Weights of a small image classifier: trained on capsule endoscopy frames (Kvasir-Capsule).
Rows from block 11 of a small image classifier, named by matrix and row number. Rows with one number belong to one channel. Each number is 128 + 32 x the weight over its row's rms, rounded and kept within 0 to 255. All counts start at 0.
After each channel's rows are labels from the 100 images, of 14848, where the channel reaches its highest value: "responds to" is what is common among them. Only what is clearly more common there than usual is listed. The data: capsule endoscopy frames (Kvasir-Capsule).
# convs1: 3x3 conv (model.blocks.11.convs.1.weight, 144x144x3x3, each kernel summed), inputs 0-47
# convs2: expand pointwise conv (model.blocks.11.convs.2.weight, 576x144x1x1, transposed), outputs 0-44

convs1.68 [ 77 145  97 133 195 187 138 154 124  86 147 144  75 198 142 113 163 115 159 116 126 120 147 114 175 131 139 126  73 169 142 102  98 139 141 171  88  71 144  90 131 132 135 168 137 118 169  96]
convs2.68 [115  93 147 121  67 113 138 135 139 177  78 159 118  98  93 117 114 143 148 100 107 157  84 110 160  42 177 176 107 127 194 142  84 148 147 104 128 173 128 149  89 104  92 116 120]
responds to: finding: lymphangiectasia

convs1.35 [161 100  98 169  63 124 153 115  92 142  84 126 123 138 118 157 152  56 169 176 137  21 156 126 122  87 144 102 122 138 147  76 138 189  95 152 193 128 157 117 138 174 150  74 136  69  92  83]
convs2.35 [118 143 139 124 139  66 171 147 147 118 163 145 161 129 105 175 118  98 117 194 106 134 115 118 101 103 143 177 116 111 152 106 135 123 113 112 110  72 157 189 165 185 117 166 158]
responds to: finding: blood fresh

convs1.107 [106 135 206 118 118 110 115 177 119 197 127 153 144 148  87  69 102 139 150 118 123 150 113 124  97 120  61  40 151 133 132 120 174  79  96 175 117  41 122 117 118  97 155 124 184 126  65 145]
convs2.107 [136 155  84 162 102  91 157 151  96 144 123 158 122 135 119 149 150 159 155  74 172 121 137 102  77 105 188 172 161  85 122 117 137 188 158 152  73  74 123 157  66 136  94 157 124]
responds to: finding: lymphangiectasia; finding: foreign body

convs1.67 [ 56 102 137 163 144 133 117 182 125 165 105 161 120 130 104 142 173 128 166 170 115 121 117  63 107 137  99  38 134 163 163 139 118  72 132 142 161  92 113  80 147  92 141 145 149 120 109 111]
convs2.67 [111 165 128 131 119 148 185 119 120 131  76 182 120 143 136 136 147 147 170  76 170 128  98  74 121  91 182 138 201  97 105 106  74 146 145 147 140  99 154 180  85 109 131 149 121]
responds to: finding: lymphangiectasia; finding: foreign body

convs1.30 [101  60 134 153 111  96 123  72  86 141 163  95 118 135 126 114  81 123 150 149 138 103 120 146 180  74 104  83 158 131 101 141 122 160 127 110 148 117 135  46 150 134  93 105 136  76  82 117]
convs2.30 [104 133 119 135  91 120 144 115 121 169 105 138 178 133 122 183 122 113  88 146  97 158 131 158 142  76 151 121 152 119 112 115  71 153 139  74 169 107 141 175 121 126  64  98 104]
responds to: finding: pylorus

convs1.65 [136  92 139  79 144 110 149 130 130 137 119 150 143  97 146  76 157 150  81  53  69 131 146 131  73 131 156 145 105 112 150 171 161  70 126 105  83 137 128 117 140 132 153 120 157 111 108 148]
convs2.65 [199  98 155 143 143  85 104 196  98 144 139  42 127 132  60 160 149 161  95  81  88 142  73 166 127 110 106 184  96 128 131  79 139 144 198 105  89  81 109 118  89  40  85 130 157]
responds to: finding: foreign body; finding: ileocecal valve

convs1.127 [108  97 173 105 144  88 100 189 142  96 124 134 122 113  73  94 120 110  80 107 111 114  95  78 199 155  97 125 101  73 122 158 118  69 149 152  96 125 116 134 141  19 152 128 113 120 117  95]
convs2.127 [101 118 192 119 147 117 137 124 137  85 112 103 113  91  91 172  51 128 104 146 100 101 112 136 117  94 130 137  82 155 119 134 138  84 150 131  95  77 123 170 143  77  93 130 184]
responds to: finding: ileocecal valve

convs1.120 [ 73 122  84 173 121 117  51 114 108  92  86  94 151 121  82 127 108 122 147 172 115 130 108  96 105 107 100  70 115  96 103  90 104 174  43  81 171  82 137 139 134 110  89 106  84 160 129  99]
convs2.120 [131 145 172 127  90 102 126 173  81 110 121 116  78 177 127 101 116 148 111  98 194 141 146 176 111 151 148 108 126 150   0 148 184  71 132 101  91 144 148 119 183 113 125 206 156]
responds to: finding: lymphangiectasia

convs1.40 [153 107 170 112 157 143 155 154 110 130  58 155  77 106 176 130 160 135 142  89  66 106 158 162 110 143 145 151  59 129 119 182 165 146 181 140  92 150 134 134 159 161 117 153 140  86 116 131]
convs2.40 [167 119 136 117 139 106  96 156 128 110 136  63 135 110  77 165 100 161 103  48  94 136 110 148 112 147 151 175 121 112 172  75 154 144 151 117  97  59  98  87 126  69 130 128 128]
responds to: finding: ileocecal valve

convs1.7 [138  95 179 147 110 146 118 127 148 119 132  88 107 156  58 116 141 137 130 144 125 153 160  82 167 148  49 156  69 101 101 118 105  73 161  83 122 137 133 108 101 147 163 137  89 138 122 107]
convs2.7 [111  78 104  85 123 114 147 123 161 101 107  85 111 132 129 115 114 122 141  53 147 158 135  68 153 108 190 140 149 149 124 126 169 113 103 131 130 114 180  94 204 180 107 159 127]
responds to: finding: lymphangiectasia; finding: foreign body

convs1.117 [107  75 154  83 143  96 148 117 110 143  41 107 155  57 152  77  77 103  82  84  89  74 114 161 133 112 128 148 117  85 145 143 155 139 145 112  66 129 104 117 132 119 131 107 151  97 110 180]
convs2.117 [132  79 159  69 164 151 118 155 112  61  83 114 139  83 121 139 101 157  74  98  61 114  90 132 155 118 128 140 130 127 129  88 113 118 123 131 123  81  91 116 171 121 139 103 122]
responds to: finding: ileocecal valve

convs1.10 [136 130 101 162 100 104 106 129  73 124 102 124 133 121  69 131 154 113 122 169 121 112 129  84 124  98  61  92  81  79  84 110 101 170 127 131 145  98 105 171 132  96 129 104  71 111 105 123]
convs2.10 [141 137 157 124 125  99 135 167 106  97 101 110 118 219 158 120 136 138 125  40 184 121 114 146 112 129 173 113  92 150  30 173 150  94 149 102  94  69 130  79 198 117 126 167 122]
responds to: finding: lymphangiectasia; finding: foreign body

convs1.22 [116 147 167 142  88 126 113 123 123 131 151 104 121 132  43 169 184 119 128 144 103 136 134  69 153 164  37 173 151 121 126  97  83  80 163  96 130 146 136 145  74 113 176 113 121 192 141 130]
convs2.22 [ 82  96 140 128 122 136 151  99 140 129 118 143 158  92 147 124  84 109 135  28 163 176 150 114 152 157 184  96 137 164 171 125 161  85 157 117 107 144 159 111 186 161 104 139 117]
responds to: finding: lymphangiectasia

convs1.103 [131 143 136  97 161 121 104 152 107 114  59 173  62  72 156  87 157  96  65 125 116  99 127 132  92 139 156 130 101  93 139 115 134 151  91 144 100 115  90 150 104 114 109 133 129 122 157  99]
convs2.103 [143 154 174  64 156 172 166 130 161  94 106 131  63 141 110 101 173 154 188 130 130  83 133 101 127 103  90 100 117  80 100 148 146 164  94 206 155 157 138 115 140  77 167 132 146]
responds to: finding: ileocecal valve

convs1.21 [106  83 119 125 108  83  77  91 136 149 134  99 161 114  67 124 113 154 126 131 141 150  75  75 131 105 122  51 145 118 136 149 109  67 132 103 132  96 123  69 146  51 149  74 132 136 134 154]
convs2.21 [157 153 124 170 130 141 108 115  51 124 162 130 122 122  76 141 169 134  96  96 101 124 186 141  69 153 138 123 154 113 124 114 105  74 121 116 126  80 105 121  95 100 104 104 126]
responds to: finding: foreign body

convs1.142 [ 48 169 108 178  78  85 120 142 100 153 111 134  84  90  91 160 143 120 181 192 103 128 117 104 113 126  73 140  80 142 120 114 117 157 122 148 200 162 131 154 111 152  57 121  81 171 125 100]
convs2.142 [ 99 154 166 106 129 107 181 103  93  84 126 130 113 114 160 104 144 122 222  89 103 103 140 115  87 148 149 143 184 152  50 113 125 111 152 127 175 104 118 121 152 169 141  79 109]
responds to: finding: foreign body

convs1.101 [129  88 179  81 134 165 118 106 122 120  67 102  83 144  74 133  70 132 118  96 103 140 134 129 108 152  61  97  66  65  74 120 107  89 162  92 112 125 154 100 105 137 149 152 126 107  95  90]
convs2.101 [126 111 102 156  67 126 116 127 103 114 123 107 170 131 116 179 128 140 125  90 144 170 147 134 119 119 211 198 134 109 123 143 130 127 183  58  64  88 157 140 129 124  70 105 140]
responds to: finding: lymphangiectasia; finding: foreign body

convs1.70 [ 84  43 112 110 142 114 171  99 140 138 109 118 151  54 116 124  74 152 123  88 132 145 139 143  89 139 132 128  92  86 146 136 141  56 131 102 129 113  83  77 146  96 131  93 132 140 112 156]
convs2.70 [167 112 138 156 159 106 148 196  79  89 116 106 105 139 108 172 127 181 105 120 113 110 115 167 129  66 121 164  84 127  88 144 104 106 238 113  85 115 124 145  96 136  62 134 144]
responds to: finding: lymphangiectasia; finding: foreign body

convs1.78 [145 126 161 106 127  81  79  48 125 135 145  71 157 104 114 113 117 135 110 106 134 143  39 118 113 134 131 148 134 106 121 137 106 124 120  65 108 119 103 139 118  57 155 113 140 161 150 173]
convs2.78 [141 118 185 173 107 182 107 128  75 119 136 116  65 123 102  95 140 124 113 164  79 127 199 141  72 175  82 114 186 107 119 119 112   0  96 122 120 102 101  94 103  72 139 106 126]
responds to: finding: pylorus

convs1.132 [174 165 150  81 120 137 159 141  80 110  82 154  71 106 116 116 158 147 104  69  48 122 153 117  98 134 110 163  60  94  78 150 164 158 154 159  82 151 122 163 152 135 120 109 127  93 120 111]
convs2.132 [182 123  99 136 141 111 131 179 106 114 159  95 102 153 106 123 155 150 107  79 110 136 118 139 120 130 137 156 128 114 189 115 161 121 183 127 112  86  49 117 147  88 108 138 155]
responds to: finding: ileocecal valve; finding: blood fresh

convs1.31 [146 100 178 130 142 125  98 159  88 150 132 154 158 163 144  51 157 145 138 120 162 145 103 147  87 149 105   7 161 168 148 132 169  87  86 139 141  32 134  67 140 105 179 125 169 140 132 156]
convs2.31 [175 185 119 138 108 143 180 142 110 123 149 182 169 101 123 188 176 132 100  96 103 180  98  90  93 120 176 186 144 114 103  93 136 162 100 164 121 121 105 199 102 127  88 110 147]
responds to: finding: foreign body

convs1.76 [114 106 132 110 144 122 125 121 175 174 117  99 118 125 120 125 158 130 136 121 207 138 121 123 140  80 164 124 134  53 135 103 132 138  98 137 143  90 140 104 166 104 144  66 190 164 118  71]
convs2.76 [153  88 127  98  86 126 128 107 142 129 117 137  96 168 133 206 125 148 126  63 185 143 114 112 109 155 167 156 105 134  75  51 106 185 192 109 108 150 130 147  81  49  81 113 141]
responds to: finding: pylorus; finding: foreign body; finding: lymphangiectasia

convs1.23 [136 145 182 111 120  94 124  90 121 124 111 117 127  75 148 116 155  64 105 117 163  81 102 150 129 115 137 125 119 110 153  97 126 103  94 116 109 118  89 131  60 123 167 149 141 128 163 101]
convs2.23 [140 152 186 120 132 124 115  93 128 117 138  85 113 107 111 119  96 148 121 101 141 126 114  64 149 169 114 129 137  79 125  96 161 133 107 140 104 112  60 111 115 135 199 164 114]
responds to: finding: ulcer

convs1.136 [102  48 159  65 140 126 108  81 167 127 125 101 175  89 127 150  84 131  90  73 120 134 148 108  71 121 151 187 114  58 137 115 132  71 143  62  85 195 119  96 115 120 178 104 139 114 128 162]
convs2.136 [190  84 181 119 147 130 131 177 104  61 117  71 125  74  89 170 120 156 107 138  68 107  81 109 123  85 150 140 105 158  71  89 123 132 185  94  82  79 102 147  94 116 112  90 173]
responds to: finding: foreign body; finding: lymphangiectasia

convs1.38 [103 139 171 103 119  92 161  74  81 154 111  95 140  84 169 131 188  73 146  96  84 108  93 143  83  72 146 172  90  82 152 150 168 131 123 127  98 153  71 130  60  96 130 177 139  91 149 178]
convs2.38 [132 116 204 105  97 154 113 111 178  90 137  38 143  98  67 128  54 136  62 107  93 160  88 105 124 124 159 134  96 108 127  75 139 136 114 122 133 154  79  86 115 121 136 155 119]
responds to: finding: ileocecal valve; finding: ulcer

convs1.138 [111  56 117 157 153  87  77 128 102  80 162 128 116 132 109  81 113 185 158 159 137 197 123 105  95 154 117 116 140 110 138 128 132 101 113  94 174 112 106  77 107 110 118 133 148 172 172 104]
convs2.138 [131  90 142 198  91 103  98 126  90  99  93 125  97 141 108 150 111 152 118  42 151 147 135 128 122  78 205 170 101 160  59  84 139 150 185  65 112 114 148 146 165 101  66 129 116]
responds to: finding: lymphangiectasia; finding: foreign body

convs1.29 [145 142 124  61 121 138 121  88 139 118 113  99  88  70 125 103  83 161  95  62  62 144 156 116  50 119 111 154  87  72 141 129 133 128 169  94  57 160 135 152 165 134 116  93 135 148 138 112]
convs2.29 [157 109 150  72 137 166 143 175 102  43 111  75 127 112 135 110 138 134 130 151  50 125  87 141 154  64  96 120 124 128 151 139 131 108 159 151 118  82  36 138 153 158  99  93 145]
responds to: finding: ileocecal valve

convs1.48 [ 64 120  85 127 140 110  78  92  90 110  88  88 135 111 104 141  76 109  99 133 127 117 128 103  60 130 105  88  78  62 128  76 104  99  22  65 112 128 161 136 129 133  87 129  95 147 134 121]
convs2.48 [152 138 124 154  73 135 127 159 119 124  74 104  82 158 125  88 116 146  72  66 188 147 147 184 114 109 143 119 140 135  32 145 155 112 145 105  66 153 150 165 167 124  95 155 158]
responds to: finding: lymphangiectasia; finding: foreign body

convs1.0 [ 99 108 132 105 155 128 113 111  77 109 103  76 112 169 100 133 158 122  81 140 113 121 102 113 147 133  81 103  79  94 154 103 118  97 117 120 125 103 167 103 116 127 201 144 173 163 156 106]
convs2.0 [130  79 143 145  45 133 108 124 125 103 175  83 125 147 134 131 100 146  99  77 156 183 117 180 101 131 171 161  82 174 150 138 161 117 170  74  88 117 130 171 155 146 101 148 113]
responds to: finding: lymphangiectasia

convs1.133 [145  89 167  91 114 148 113  85 141 169 126 103 141  82 122 107  68 174 114  94  54 141 148 122  87  81 126 152 116  95 174 132 146 115 135  87  91 165 131 118 157 117 155  85 173 120 138 154]
convs2.133 [149  98 163 111 155 165 133 163  82  28 133 128 148 102 124 147 158 149 103  86  52 111 103 145 153 103 106 104 153 170 103 132 115  86 151 140 120  98  85 105 153 117 107 111 135]
responds to: finding: ileocecal valve

convs1.36 [163 154 137  69  98 138 152 119 113 117 103 147 165  92 129 108 164 167  63  58 135 174  93 131  63 176 128 124 124 104 135 139 152 136  72 142  79 105 109 163 128 113 148 145 130 154 144 148]
convs2.36 [171 131 133 140 132 154  97 133 113  71 224  76 142 174 134 165  95 106 112 127 165 129  89 126 120 172 111 194  98  98 126 133 176  70 127 155  84 106  58 100  92 149 147 132 166]
responds to: finding: ulcer

convs1.93 [124 118 135 103 154  66  82  76 132 104 163  99 103 102 110 113 119 130 102 106 131 146  56 116 130 144 123 128  80 102 101 141  93 110 121  64 108 121  75 135  71  75 107 129 129 176 173 160]
convs2.93 [131 168 173 158 155 136 117 133  94 104  83 155  54 106 122  35 148 125 123 160  53 118 192 134  84 181  81 102 200 123 114 111 102  57  95 145 139 135 111  96 119  93 184  99 107]
responds to: finding: ileocecal valve

convs1.62 [110  72 150 144 124 145 109 114 110 171 113 129 165 207 116 136 150 136 150 150 152 136 156 108 123 141 129 119 187 143 169 120  87 132 118 100 154 115 154  84 161 167 138 149 147 141 122 133]
convs2.62 [111 119  95 100  62  99 135 130 146 123 113 122 188 135 130 195  92 109 113 116 106 159  97 138  87  86 157 155 123 115 144  97 101 153 129 106 111  93 147 185 113 153  78 158 159]
responds to: finding: pylorus

convs1.100 [135 111 196  86 157  83 118  71 160 149 122  67 170  64 151 162 136 122 104  88 127 131 105 139 111 126 150 155 100  48 143 134 117  71 134  68  95 149  96 128  78 118 158 161 148 137 149 165]
convs2.100 [158 117 228 103 136 140 112 175 147  50 142  79 123  73 100 136  72 130  68 149  74 125  56 118  96 114 122 155 106 128 121  88 125 104 145 104 116 135  85  98  97 103 161 139 162]
responds to: finding: ileocecal valve; finding: reduced mucosal view

convs1.77 [ 91  66 141 148 189 134  69  80 116 112 126  85 134 126 121 141 120 184 147 146 136 188 124 101 216  81 138 114 136 127 123 162 102 133 183  77 138 109 169  99 158 122 131 171 121 127 130 106]
convs2.77 [141 102 127 227  42 166 103 154 117 130  92 106 132 146 127 140 102 146 152  64 123 154 113 128 186  91 193 115 102 153  31 119  99 174 137  86  93 148 191 142 109  98  83  78 140]
responds to: finding: lymphangiectasia; finding: foreign body

convs1.75 [106 141 211 144 134 107 135 161 123 111 118 125 129  62 149 215  74 138 152 172 123 136 115 141 156 119 161 184  94  94 104 152 156  89 188 146 171 159 114 158 132  97 114 112 137 162 181 114]
convs2.75 [150 142 234  93 104 123 102  92 181  44 167  97 113  69 116 135  67 152 111 136 102 125 105 135 112 106 159 130  63 148 137 114 120 158 152 161 125 128 130 122 132 119 159 139 191]
responds to: finding: ileocecal valve

convs1.16 [128 149 159  99 152 111 141  50 145 117 114  80 143  45 152 177  99 145  86 122 142 154 106 145  72 155 156 182 121   1 130 127 134 114 192  96 123 177 106 148 144 106 127 129 136 157 130 136]
convs2.16 [147 109 197 110 113 172 111 140 133  33 118  63 124 131 118 122  99 141 102 161 120 122 101 144  99 127 135  89 113 128 123 165 102 130  91 152 119 133 140  66 127 124 127 106 215]
responds to: finding: ileocecal valve; finding: ulcer

convs1.112 [ 98 131 144 148 129 144 122 154 165 123 153 107 110 140  66 134 150 160  96 164 139 177  93 120 201  76  72 117  57  92 119 125  79 123 122 113 136  65 149 130 125 135 123 169 110 140 142  88]
convs2.112 [110 150  69 106 110 127 136 138 142  90 126  81 159 136 149 140 132 149 130 134 167 157 153 129 111  74 167 126  92 165  90 127 136 157  89 131 101 123 151 152 165 171 102 197 109]
responds to: finding: lymphangiectasia