config.toml
model = "image classifier"
dataset = "capsule endoscopy frames (Kvasir-Capsule)"
train_examples = 42238
image_size = 64
crop_scale_min = 0.7
horizontal_flip = true
targets = ["finding"]
num_classes = 11
arch = "resnet_bottleneck"
norm = "batchnorm"
activation = "relu"
depths = [4, 4, 4, 4]
kernel_size = 3
stem = "deep"
avg_pool_shortcut = false
widths = [256, 384, 576, 864]
label_smoothing = 0.2
loss = "binary_cross_entropy"
init = "trunc_normal_002"
residual_init = "scaled_by_depth"
optimizer = "adamw"
lr = 0.0044
beta1 = 0.95
beta2 = 0.999
eps = 1e-10
grad_clip = 0.5
steps = 8000
batch_size = 256
epochs = 48.5
lr_schedule = "linear"
final_lr_fraction = 0
warmup_steps = 400
weight_decay = 0.2
Rows from block 3 of a small image classifier, named by matrix and row number. Rows with one number belong to one channel. Each number is 128 + 24 x the weight over its row's rms, rounded and kept within 0 to 255. All counts start at 0. Numbers have three digits each.
After each channel's rows are labels from the 100 images, of 14848, where the channel reaches its highest value: "peak at" is the part of the image that holds the peak; "colour at peak" is the nearest of a few named colours to the mean colour under the peak. Only what is clearly more common there than usual is listed. The data: capsule endoscopy frames (Kvasir-Capsule). In brackets: how many of the 100.
# convs1: 3x3 conv (model.blocks.3.convs.1.weight, 64x64x3x3, each kernel summed), inputs 0-63
# convs2: expand pointwise conv (model.blocks.3.convs.2.weight, 256x64x1x1, transposed), outputs 0-85

convs1.33:139149123156162122181180142148122168123133127157170143143156131161165143125161126177132124143166136169141139129128155135132146126147131130164167124170136136127127138170152122127152159169147151
convs2.33:102119137122099102138140101152122107135166142139110136156111070144109135117109100137125111158107152152133126141155154156212151088096151113166133133104131118080119106141138128129122164114118095121119127133097142196132119110116179119133102124137122106082104132
peak at: top left (97)
colour at peak: black (100)

convs1.23:134162127156156129146149142109127155124123126147151093155140173162140137127158127149067155151156068143141142120127144168074140126137074102151150131163117104126131143146143126126150150147147144
convs2.23:116103130177131092125160118148111135145160148145126155139111116134121161129112104154095076133122075141144079142143140143131138119129145118144170148120133104110114154088132137155063150106166127109196086159117136126144150124155133095130110113142095105122121166
peak at: top left (100)
colour at peak: black (100)

convs1.60:136157120153163120154155140127124160126133119151158097151139168161148139124155121157072154150158086144135142130129149169082143118141074100154156129170123107125125142155144118123154153151146146
convs2.60:114110137158108105124162104160115130146146173149115154144120113145114159122083093153086113160117088153147119146142135135164132113120160093150157145112148110076117149064139155168089167108163116106157087155083144152147161112145134087136109110154094081099112163
peak at: top left (99)
colour at peak: black (100)

convs1.32:138157122149164124169176143141124174122137124151171110149146161161158143122160115173117140149161111153142144119127151150105148104147099114160159121178134111125125138164144125120163151162142155
convs2.32:094116138140112102117149101148125115142165181148114152148114100150112158121078088143106115159118115149179123141154146172175138105090158118161143141107144110088119147114143156162106160107145108118135108143122141174133143114155155108139105110150101074093097155
peak at: top left (99)
colour at peak: black (100)

convs1.51:142149125164167129167173145139126173130132135152168140150158134166158147126158121170126129148166125166151150117127156132129146120155127131163162122169133129126128158163153132128160160165146158
convs2.51:097115146131111104114133106144108108137152136137091159157126076165103131110077082142111132157112137152146138138160153131184143058091154116151138139107137134081119131143136141127108136123124097123121109141102143191148118111124181102138098112147129087104090121
peak at: top left (88)
colour at peak: black (100)

convs1.48:147156124163170123159160148122125170124131114157169123158152140174158144127167127164116124142169116155144148140127156138120151124147112119169166126183124126130127149162152119122163156155142156
convs2.48:091126141136097117127138103148093095146154174142099150139114081152110166116070058156103134155112123154142125138164153123162146110101148099155141139115133104098107138109137139132123166113128093117126108148095139180154133113109138101132109126139109068116101139
peak at: top left (93)
colour at peak: black (100)

convs1.62:101107117103095116096104104092124096130118139098103108098102121099103100128101115106107074103107099091100095117128097114124102130098113115105105108105111119127120093103091127124101090101107097
convs2.62:109096125144162107117141121129183159133159075131111152135094146128138101113120135142095100121134118123132077141118100171104119119144124133143144134127139125093111113127139112108050091112148144130140087152165138130154159104127129102129093107158086124096117137
peak at: top right (100)
colour at peak: orange (49)

convs1.39:133167121157158123152152142120122155111124131147155093155141177160144139122159123153073164152160077145138140114127145173083138122136083107154153134165121105123129136149142114124150149148149143
convs2.39:116100129174129088125161107147114134140171155146131142138108120129123159128123109152101055135118090140141073141140136168132134119128145121148176145119133105115118156098134133159066161107168126110202100142129135125142148124168135102130109118141094110118118170
peak at: top left (100)
colour at peak: black (100)

convs1.46:136163122157163126162167146138124164125139125152164109152143177161153144123165118166112148151162097152137145123128151167102147118144090111159160123172131115125126141159146120124159154159145152
convs2.46:084107136148116100121153093150119119144170172149119158147114111150115169121086087150096103151113094150148119141152142172153137112115158117153158144112142107096117152106141149171090165099152112109146093146122140154135147115162141099138100109154096084102103166
peak at: top left (99)
colour at peak: black (100)

convs1.22:138164119162169126160163144122126167125130121154160114159146160168151140123161129163105151149166102159144146132128154156105145125143096114163163130179124117127127143157152120123159157158145152
convs2.22:087110137154109100125151098152097115149164171147116146141114109153108191120082068160092106155111100154145117140150151156160145119112159107162152142115135104106111151096137148156108176104149101107136092145100139155146142116137144089135105120152093081108106162
peak at: top left (97)
colour at peak: black (100)

convs1.12:144150127160167126170173146134127174127132134153172133148157134164158145127161119171122128146169119164150147121128154133124147119152121124166161121171134129126129155169156128127160156166143156
convs2.12:093111144132103107117132110143109097136149131136090166146127076156104133110075081144111139159110133154141137139173147120184148049102147105142133142111141132073113133138136137126107137122126102120118108144091145185148125109120170104137098111145128091096090119
peak at: top left (90)
colour at peak: black (100)

convs1.8:133162128155158128147151141113128154117127126146151089157138178159141138127157126149067158151154071144136142117128146172076139126136079109148151134166121106125134136146143118125152150148148143
convs2.8:115102127178133096125161117147104139143157151146129145140111120131121164128116103155094073136116075140144083141139139149136134124130142119148169144120133106112114158089134136157073154103172127109190087152124137123145151124163134100131111116145095107119121177
peak at: top left (100)
colour at peak: black (100)

convs1.54:147157127159160126179175146150127167127134125154168148146156137163165145128161127169135134143178140163145143129128152140137145129148138130175166124168138138129127143168148128127151148165142150
convs2.54:122123142122115103105145123131100108116136157127092149171106081138095132102091114109153106168118157141159120139162150129220147070080139113130110150108149117074112141149136135117129135136127121141115153122082153185152120110132181145139113108122130112065113132
peak at: top left (100)
colour at peak: black (100)

convs1.6:109102128099093126092087112112135089131124124094093115110107112100095113130098143083106118105080105103113110119134097114112104143109107132087087144086118118128131115093104130130090102101108103
convs2.6:131099131111143130128102121111145102109095112123111124125184094138139128116106142088147179152107151166112184142167120103140129146126128141107142094130145166091146223167133124120136090129105139121075160097169131160165065135155164151134131117117170150151116126
peak at: top centre (38)
colour at peak: orange (33)

convs1.56:138162128156158127146149140107124160125125117145157095154141170163142138126160126151069156149160069144144141122127145166077139123139081106153150131165114103126130143149144122124150151147145145
convs2.56:114107132173128096124155113149103131146162159146125153139106112136121161128110099158093073138118085143145087143143143147132139120126146112145175148118134099109114158088136137151069159103168122108186088154112136129151151121151136092130112117140085099119119166
peak at: top left (100)
colour at peak: black (100)

convs1.50:108104123093108139100103112104128104122122138086091117103100104104096109127104119094122113101096103092130112111124079100093099120104105106091097131103112129148125103105091132132107082110103099
convs2.50:133139118109163125116136134103138120099107170112110107141155114128152136127141135083165177154127156135146134125131122115151098132127134165122125111160170145089144120138146138129105090122124172117059162136162151128126087139178156161138128097106187142145146121
peak at: top right (55)
colour at peak: orange (40)

convs1.35:136159132157156134146147140110128153128129130147153088151142172163141138128157135149072157149155064144140143117126146172073139123137076104151150139160118104127133143145145127128149152145147144
convs2.35:119106126162132097124160123147109137146153151147126151141110117131122159129114105157089086134122070139145093140137140140133134123131145120145168143121134107109113158080132137157065149105171126110191082158120135126147155123160132096130108114141092102121119165
peak at: top left (100)
colour at peak: black (100)

convs1.34:137147128156166130175178146153127170130132133153170137149156142166160148124158121170126131151164126169147145103127155144133149125150128128162162121169134127126127146165150131130155156164151155
convs2.34:103109146130102097122137099147129114133157135141102146160118082146105143117102114142130113163115145159151136139157142157202142081089154110162127134116143132065125107142136128149113149116129108122112129134098145199139124112128174120136103112147114105093099126
peak at: top left (99)
colour at peak: black (100)

convs1.52:147145125153166121172176144137126167124144144153172142147158120162161147127155135174133122139167135170144142129125153125130149122154133129165158130178139140126128146173147121123159152169136156
convs2.52:098122142119098114123130118138116102136145128128083145153117067148098134102073085143122143161105147151139133135172168125201147072085146111152125139104130120080115138155136125117132149122116092128106126135092140192144107104107163118135102121143124093077094116
peak at: top left (92)
colour at peak: black (100)

convs1.9:135164129164159127154155144124123155117123126149157099157146171165147141122160125158087157156165084152146146117126149168091140125138087110162157133164126108126134142152148118126157153152150146
convs2.9:106108134178121080125158100151113125148181157145126145136110116136119178126117098153092069140116092145141094144143143165129141117124154114156171152115131101118118149107137136152062168103160116108176084152121136136145146121150140083131103116147084101120115168
peak at: top left (100)
colour at peak: black (100)

convs1.49:093106127107104142086094102120130092128121129101084119112102110108080097138106125094121114121078086097126112103128099110108106117103105100090099124102131111139134104085106139130109104099122101
convs2.49:138145087102146136113126133089151141079102163096091115120137133143143149132125103093179161161139151127172126128129138138121106131104124164124135114145139125114131161122131152142123065122114159136077160132162128116136086139167170146149130104093151157149139123
peak at: middle right (44); top right (29)
colour at peak: orange (100)

convs1.10:139161123155166126161167143132125172123139123153164110152147166166154142125168113165112145149161107154142144120127153162102146121146094118159161121176137113125125146158149122122158156162146154
convs2.10:095110138150110108118144106153113118152157167151105151142112105150114167120080086149099108149116093152160124136151147151151144090107152110158138148111149111088115145111139150170097157103154110110136095150115141158141152115161140092139104111149101072103111157
peak at: top left (97)
colour at peak: black (100)

convs1.15:137167126155163122155156145119124161121131121150158107158144171166146140124162128156082156149162085150143149123127147164089142119142091100158158130167125112128128148152149115123155156154146147
convs2.15:103113136176111089122157109159096123153157161147114155138116111142117180124098087155091100146114088149147110143147149139135146112119152096157156156115140104102108148101137143156076165105159108108163085163101140145151153115149136083131104107149089078116111163
peak at: top left (99)
colour at peak: black (100)

convs1.42:109108131089102130104105110122126099130118125087093104113103113102099109124104128094104115111081080104119111108128088117084105138107093102095093128103107131125133110102096125131108087099112093
convs2.42:126097131106151107126113127118154111089103128117093110124178096157136137099090135079133192145115148169117166138163105117141125143124141138079137118130146171110123168127152140106089092130100148119107139123110130181161078128137161147135106100119199129144106103
peak at: top centre (32)
colour at peak: orange (100)

convs1.5:148145125156163121170173149142125169122137135159170150146153128160161152125154131173138130144166141165149146127127155132138151125152139132166160126170144141128127145170150124126163154169141159
convs2.5:113121146118104108117131123135107105134134136125075152170118073143089129096084105121131125158112147147149133133175145119212149069086142112145111148111141123064112126151134130116129135128119103140102134131082150197147114108112179123137104112135125109060105116
peak at: top left (97)
colour at peak: black (100)

convs1.24:136159127158159124149149139110124157123126124148156092155144171160143137125159124151069158151159072147142140123127148170077139124140076110153152133162118105126131143147148122125148153147147144
convs2.24:113109131177127095124156114151106131148161153147125155139109115137121167127112100158092075135119080143146091142143143142127140117128145112148167151120135100111111154094133138153071159105172124107182083157118137126144151122156134086130109116142090101122119169
peak at: top left (100)
colour at peak: black (100)

convs1.4:141144125153168125170178146143123178125131146158174140148156134162164147124158119169131127147159132163152148115129156135135149125153133130160156120175139131126127149165150125126159154168146159
convs2.4:105114151128103104121131107142107095133155130131093153158125078155099133109090102144121124161106144157143141138168141136206145066097151108142121136111146133052118125139136129129117145125126107125107123139084148196145121116120178116138104114145126106092099119
peak at: top left (95)
colour at peak: black (100)

convs1.59:135169130162161126157156142118126162124125125148158100154149163169146139126164125157099156149165085154142145121127148166083141125140085105159158129171123110126132147153150122126153156152144147
convs2.59:099109132168122096123153100150103124148176164147123149141109110142116176123106093161093083138115090147146106141148146157135144116119151113154163149115134100112111153101137143160076166101163116106157086148119138142151149120158140086132107118144088092120111171
peak at: top left (100)
colour at peak: black (100)

convs1.31:135164131160162127150153144109126156123124121146153098158143172165143139126160128152075160153161080150144145121126148172086140125138089103156154133166121102126133141148145123127155155149146145
convs2.31:107106129178126091126156109151104132144164157148126145141108114136120170125111099156097069137114087143144085141143144160123136121125146118151172149120132099114112158095132136154078160103169117108184091149118135127145147122154135098129107118142088102119116178
peak at: top left (100)
colour at peak: black (100)

convs1.41:143155124161164124165168146121128173124129132152166131155159135165152142126163118166114126149166110162155151116128154133112148103152112116164164119169129127127127151163159128125161159164143155
convs2.41:093115146133095115114130102140094099141139131135077168150127066165096127110063079143107147156111130162134137150179150112178148065101146105137135151114138129069108139135137139116105127127125093123118107140085146178152121098119167100135092108145127089105090115
peak at: top left (88)
colour at peak: black (100)

convs1.13:135166125155165125161165147142121162121135132150158114156142174166150146121159119162096161152164103157142146120127150172102144121142105114157160124175129116126127134160145112126159154160148149
convs2.13:095097137159114076126164089155119120144174168150129136140113113139115175122117096149098089152109100150142113149151140186149142117120154111162165145112137109107115144116139136169087168104160113108155098143128142150143145115163151100136095112149096102112104173
peak at: top left (100)
colour at peak: black (100)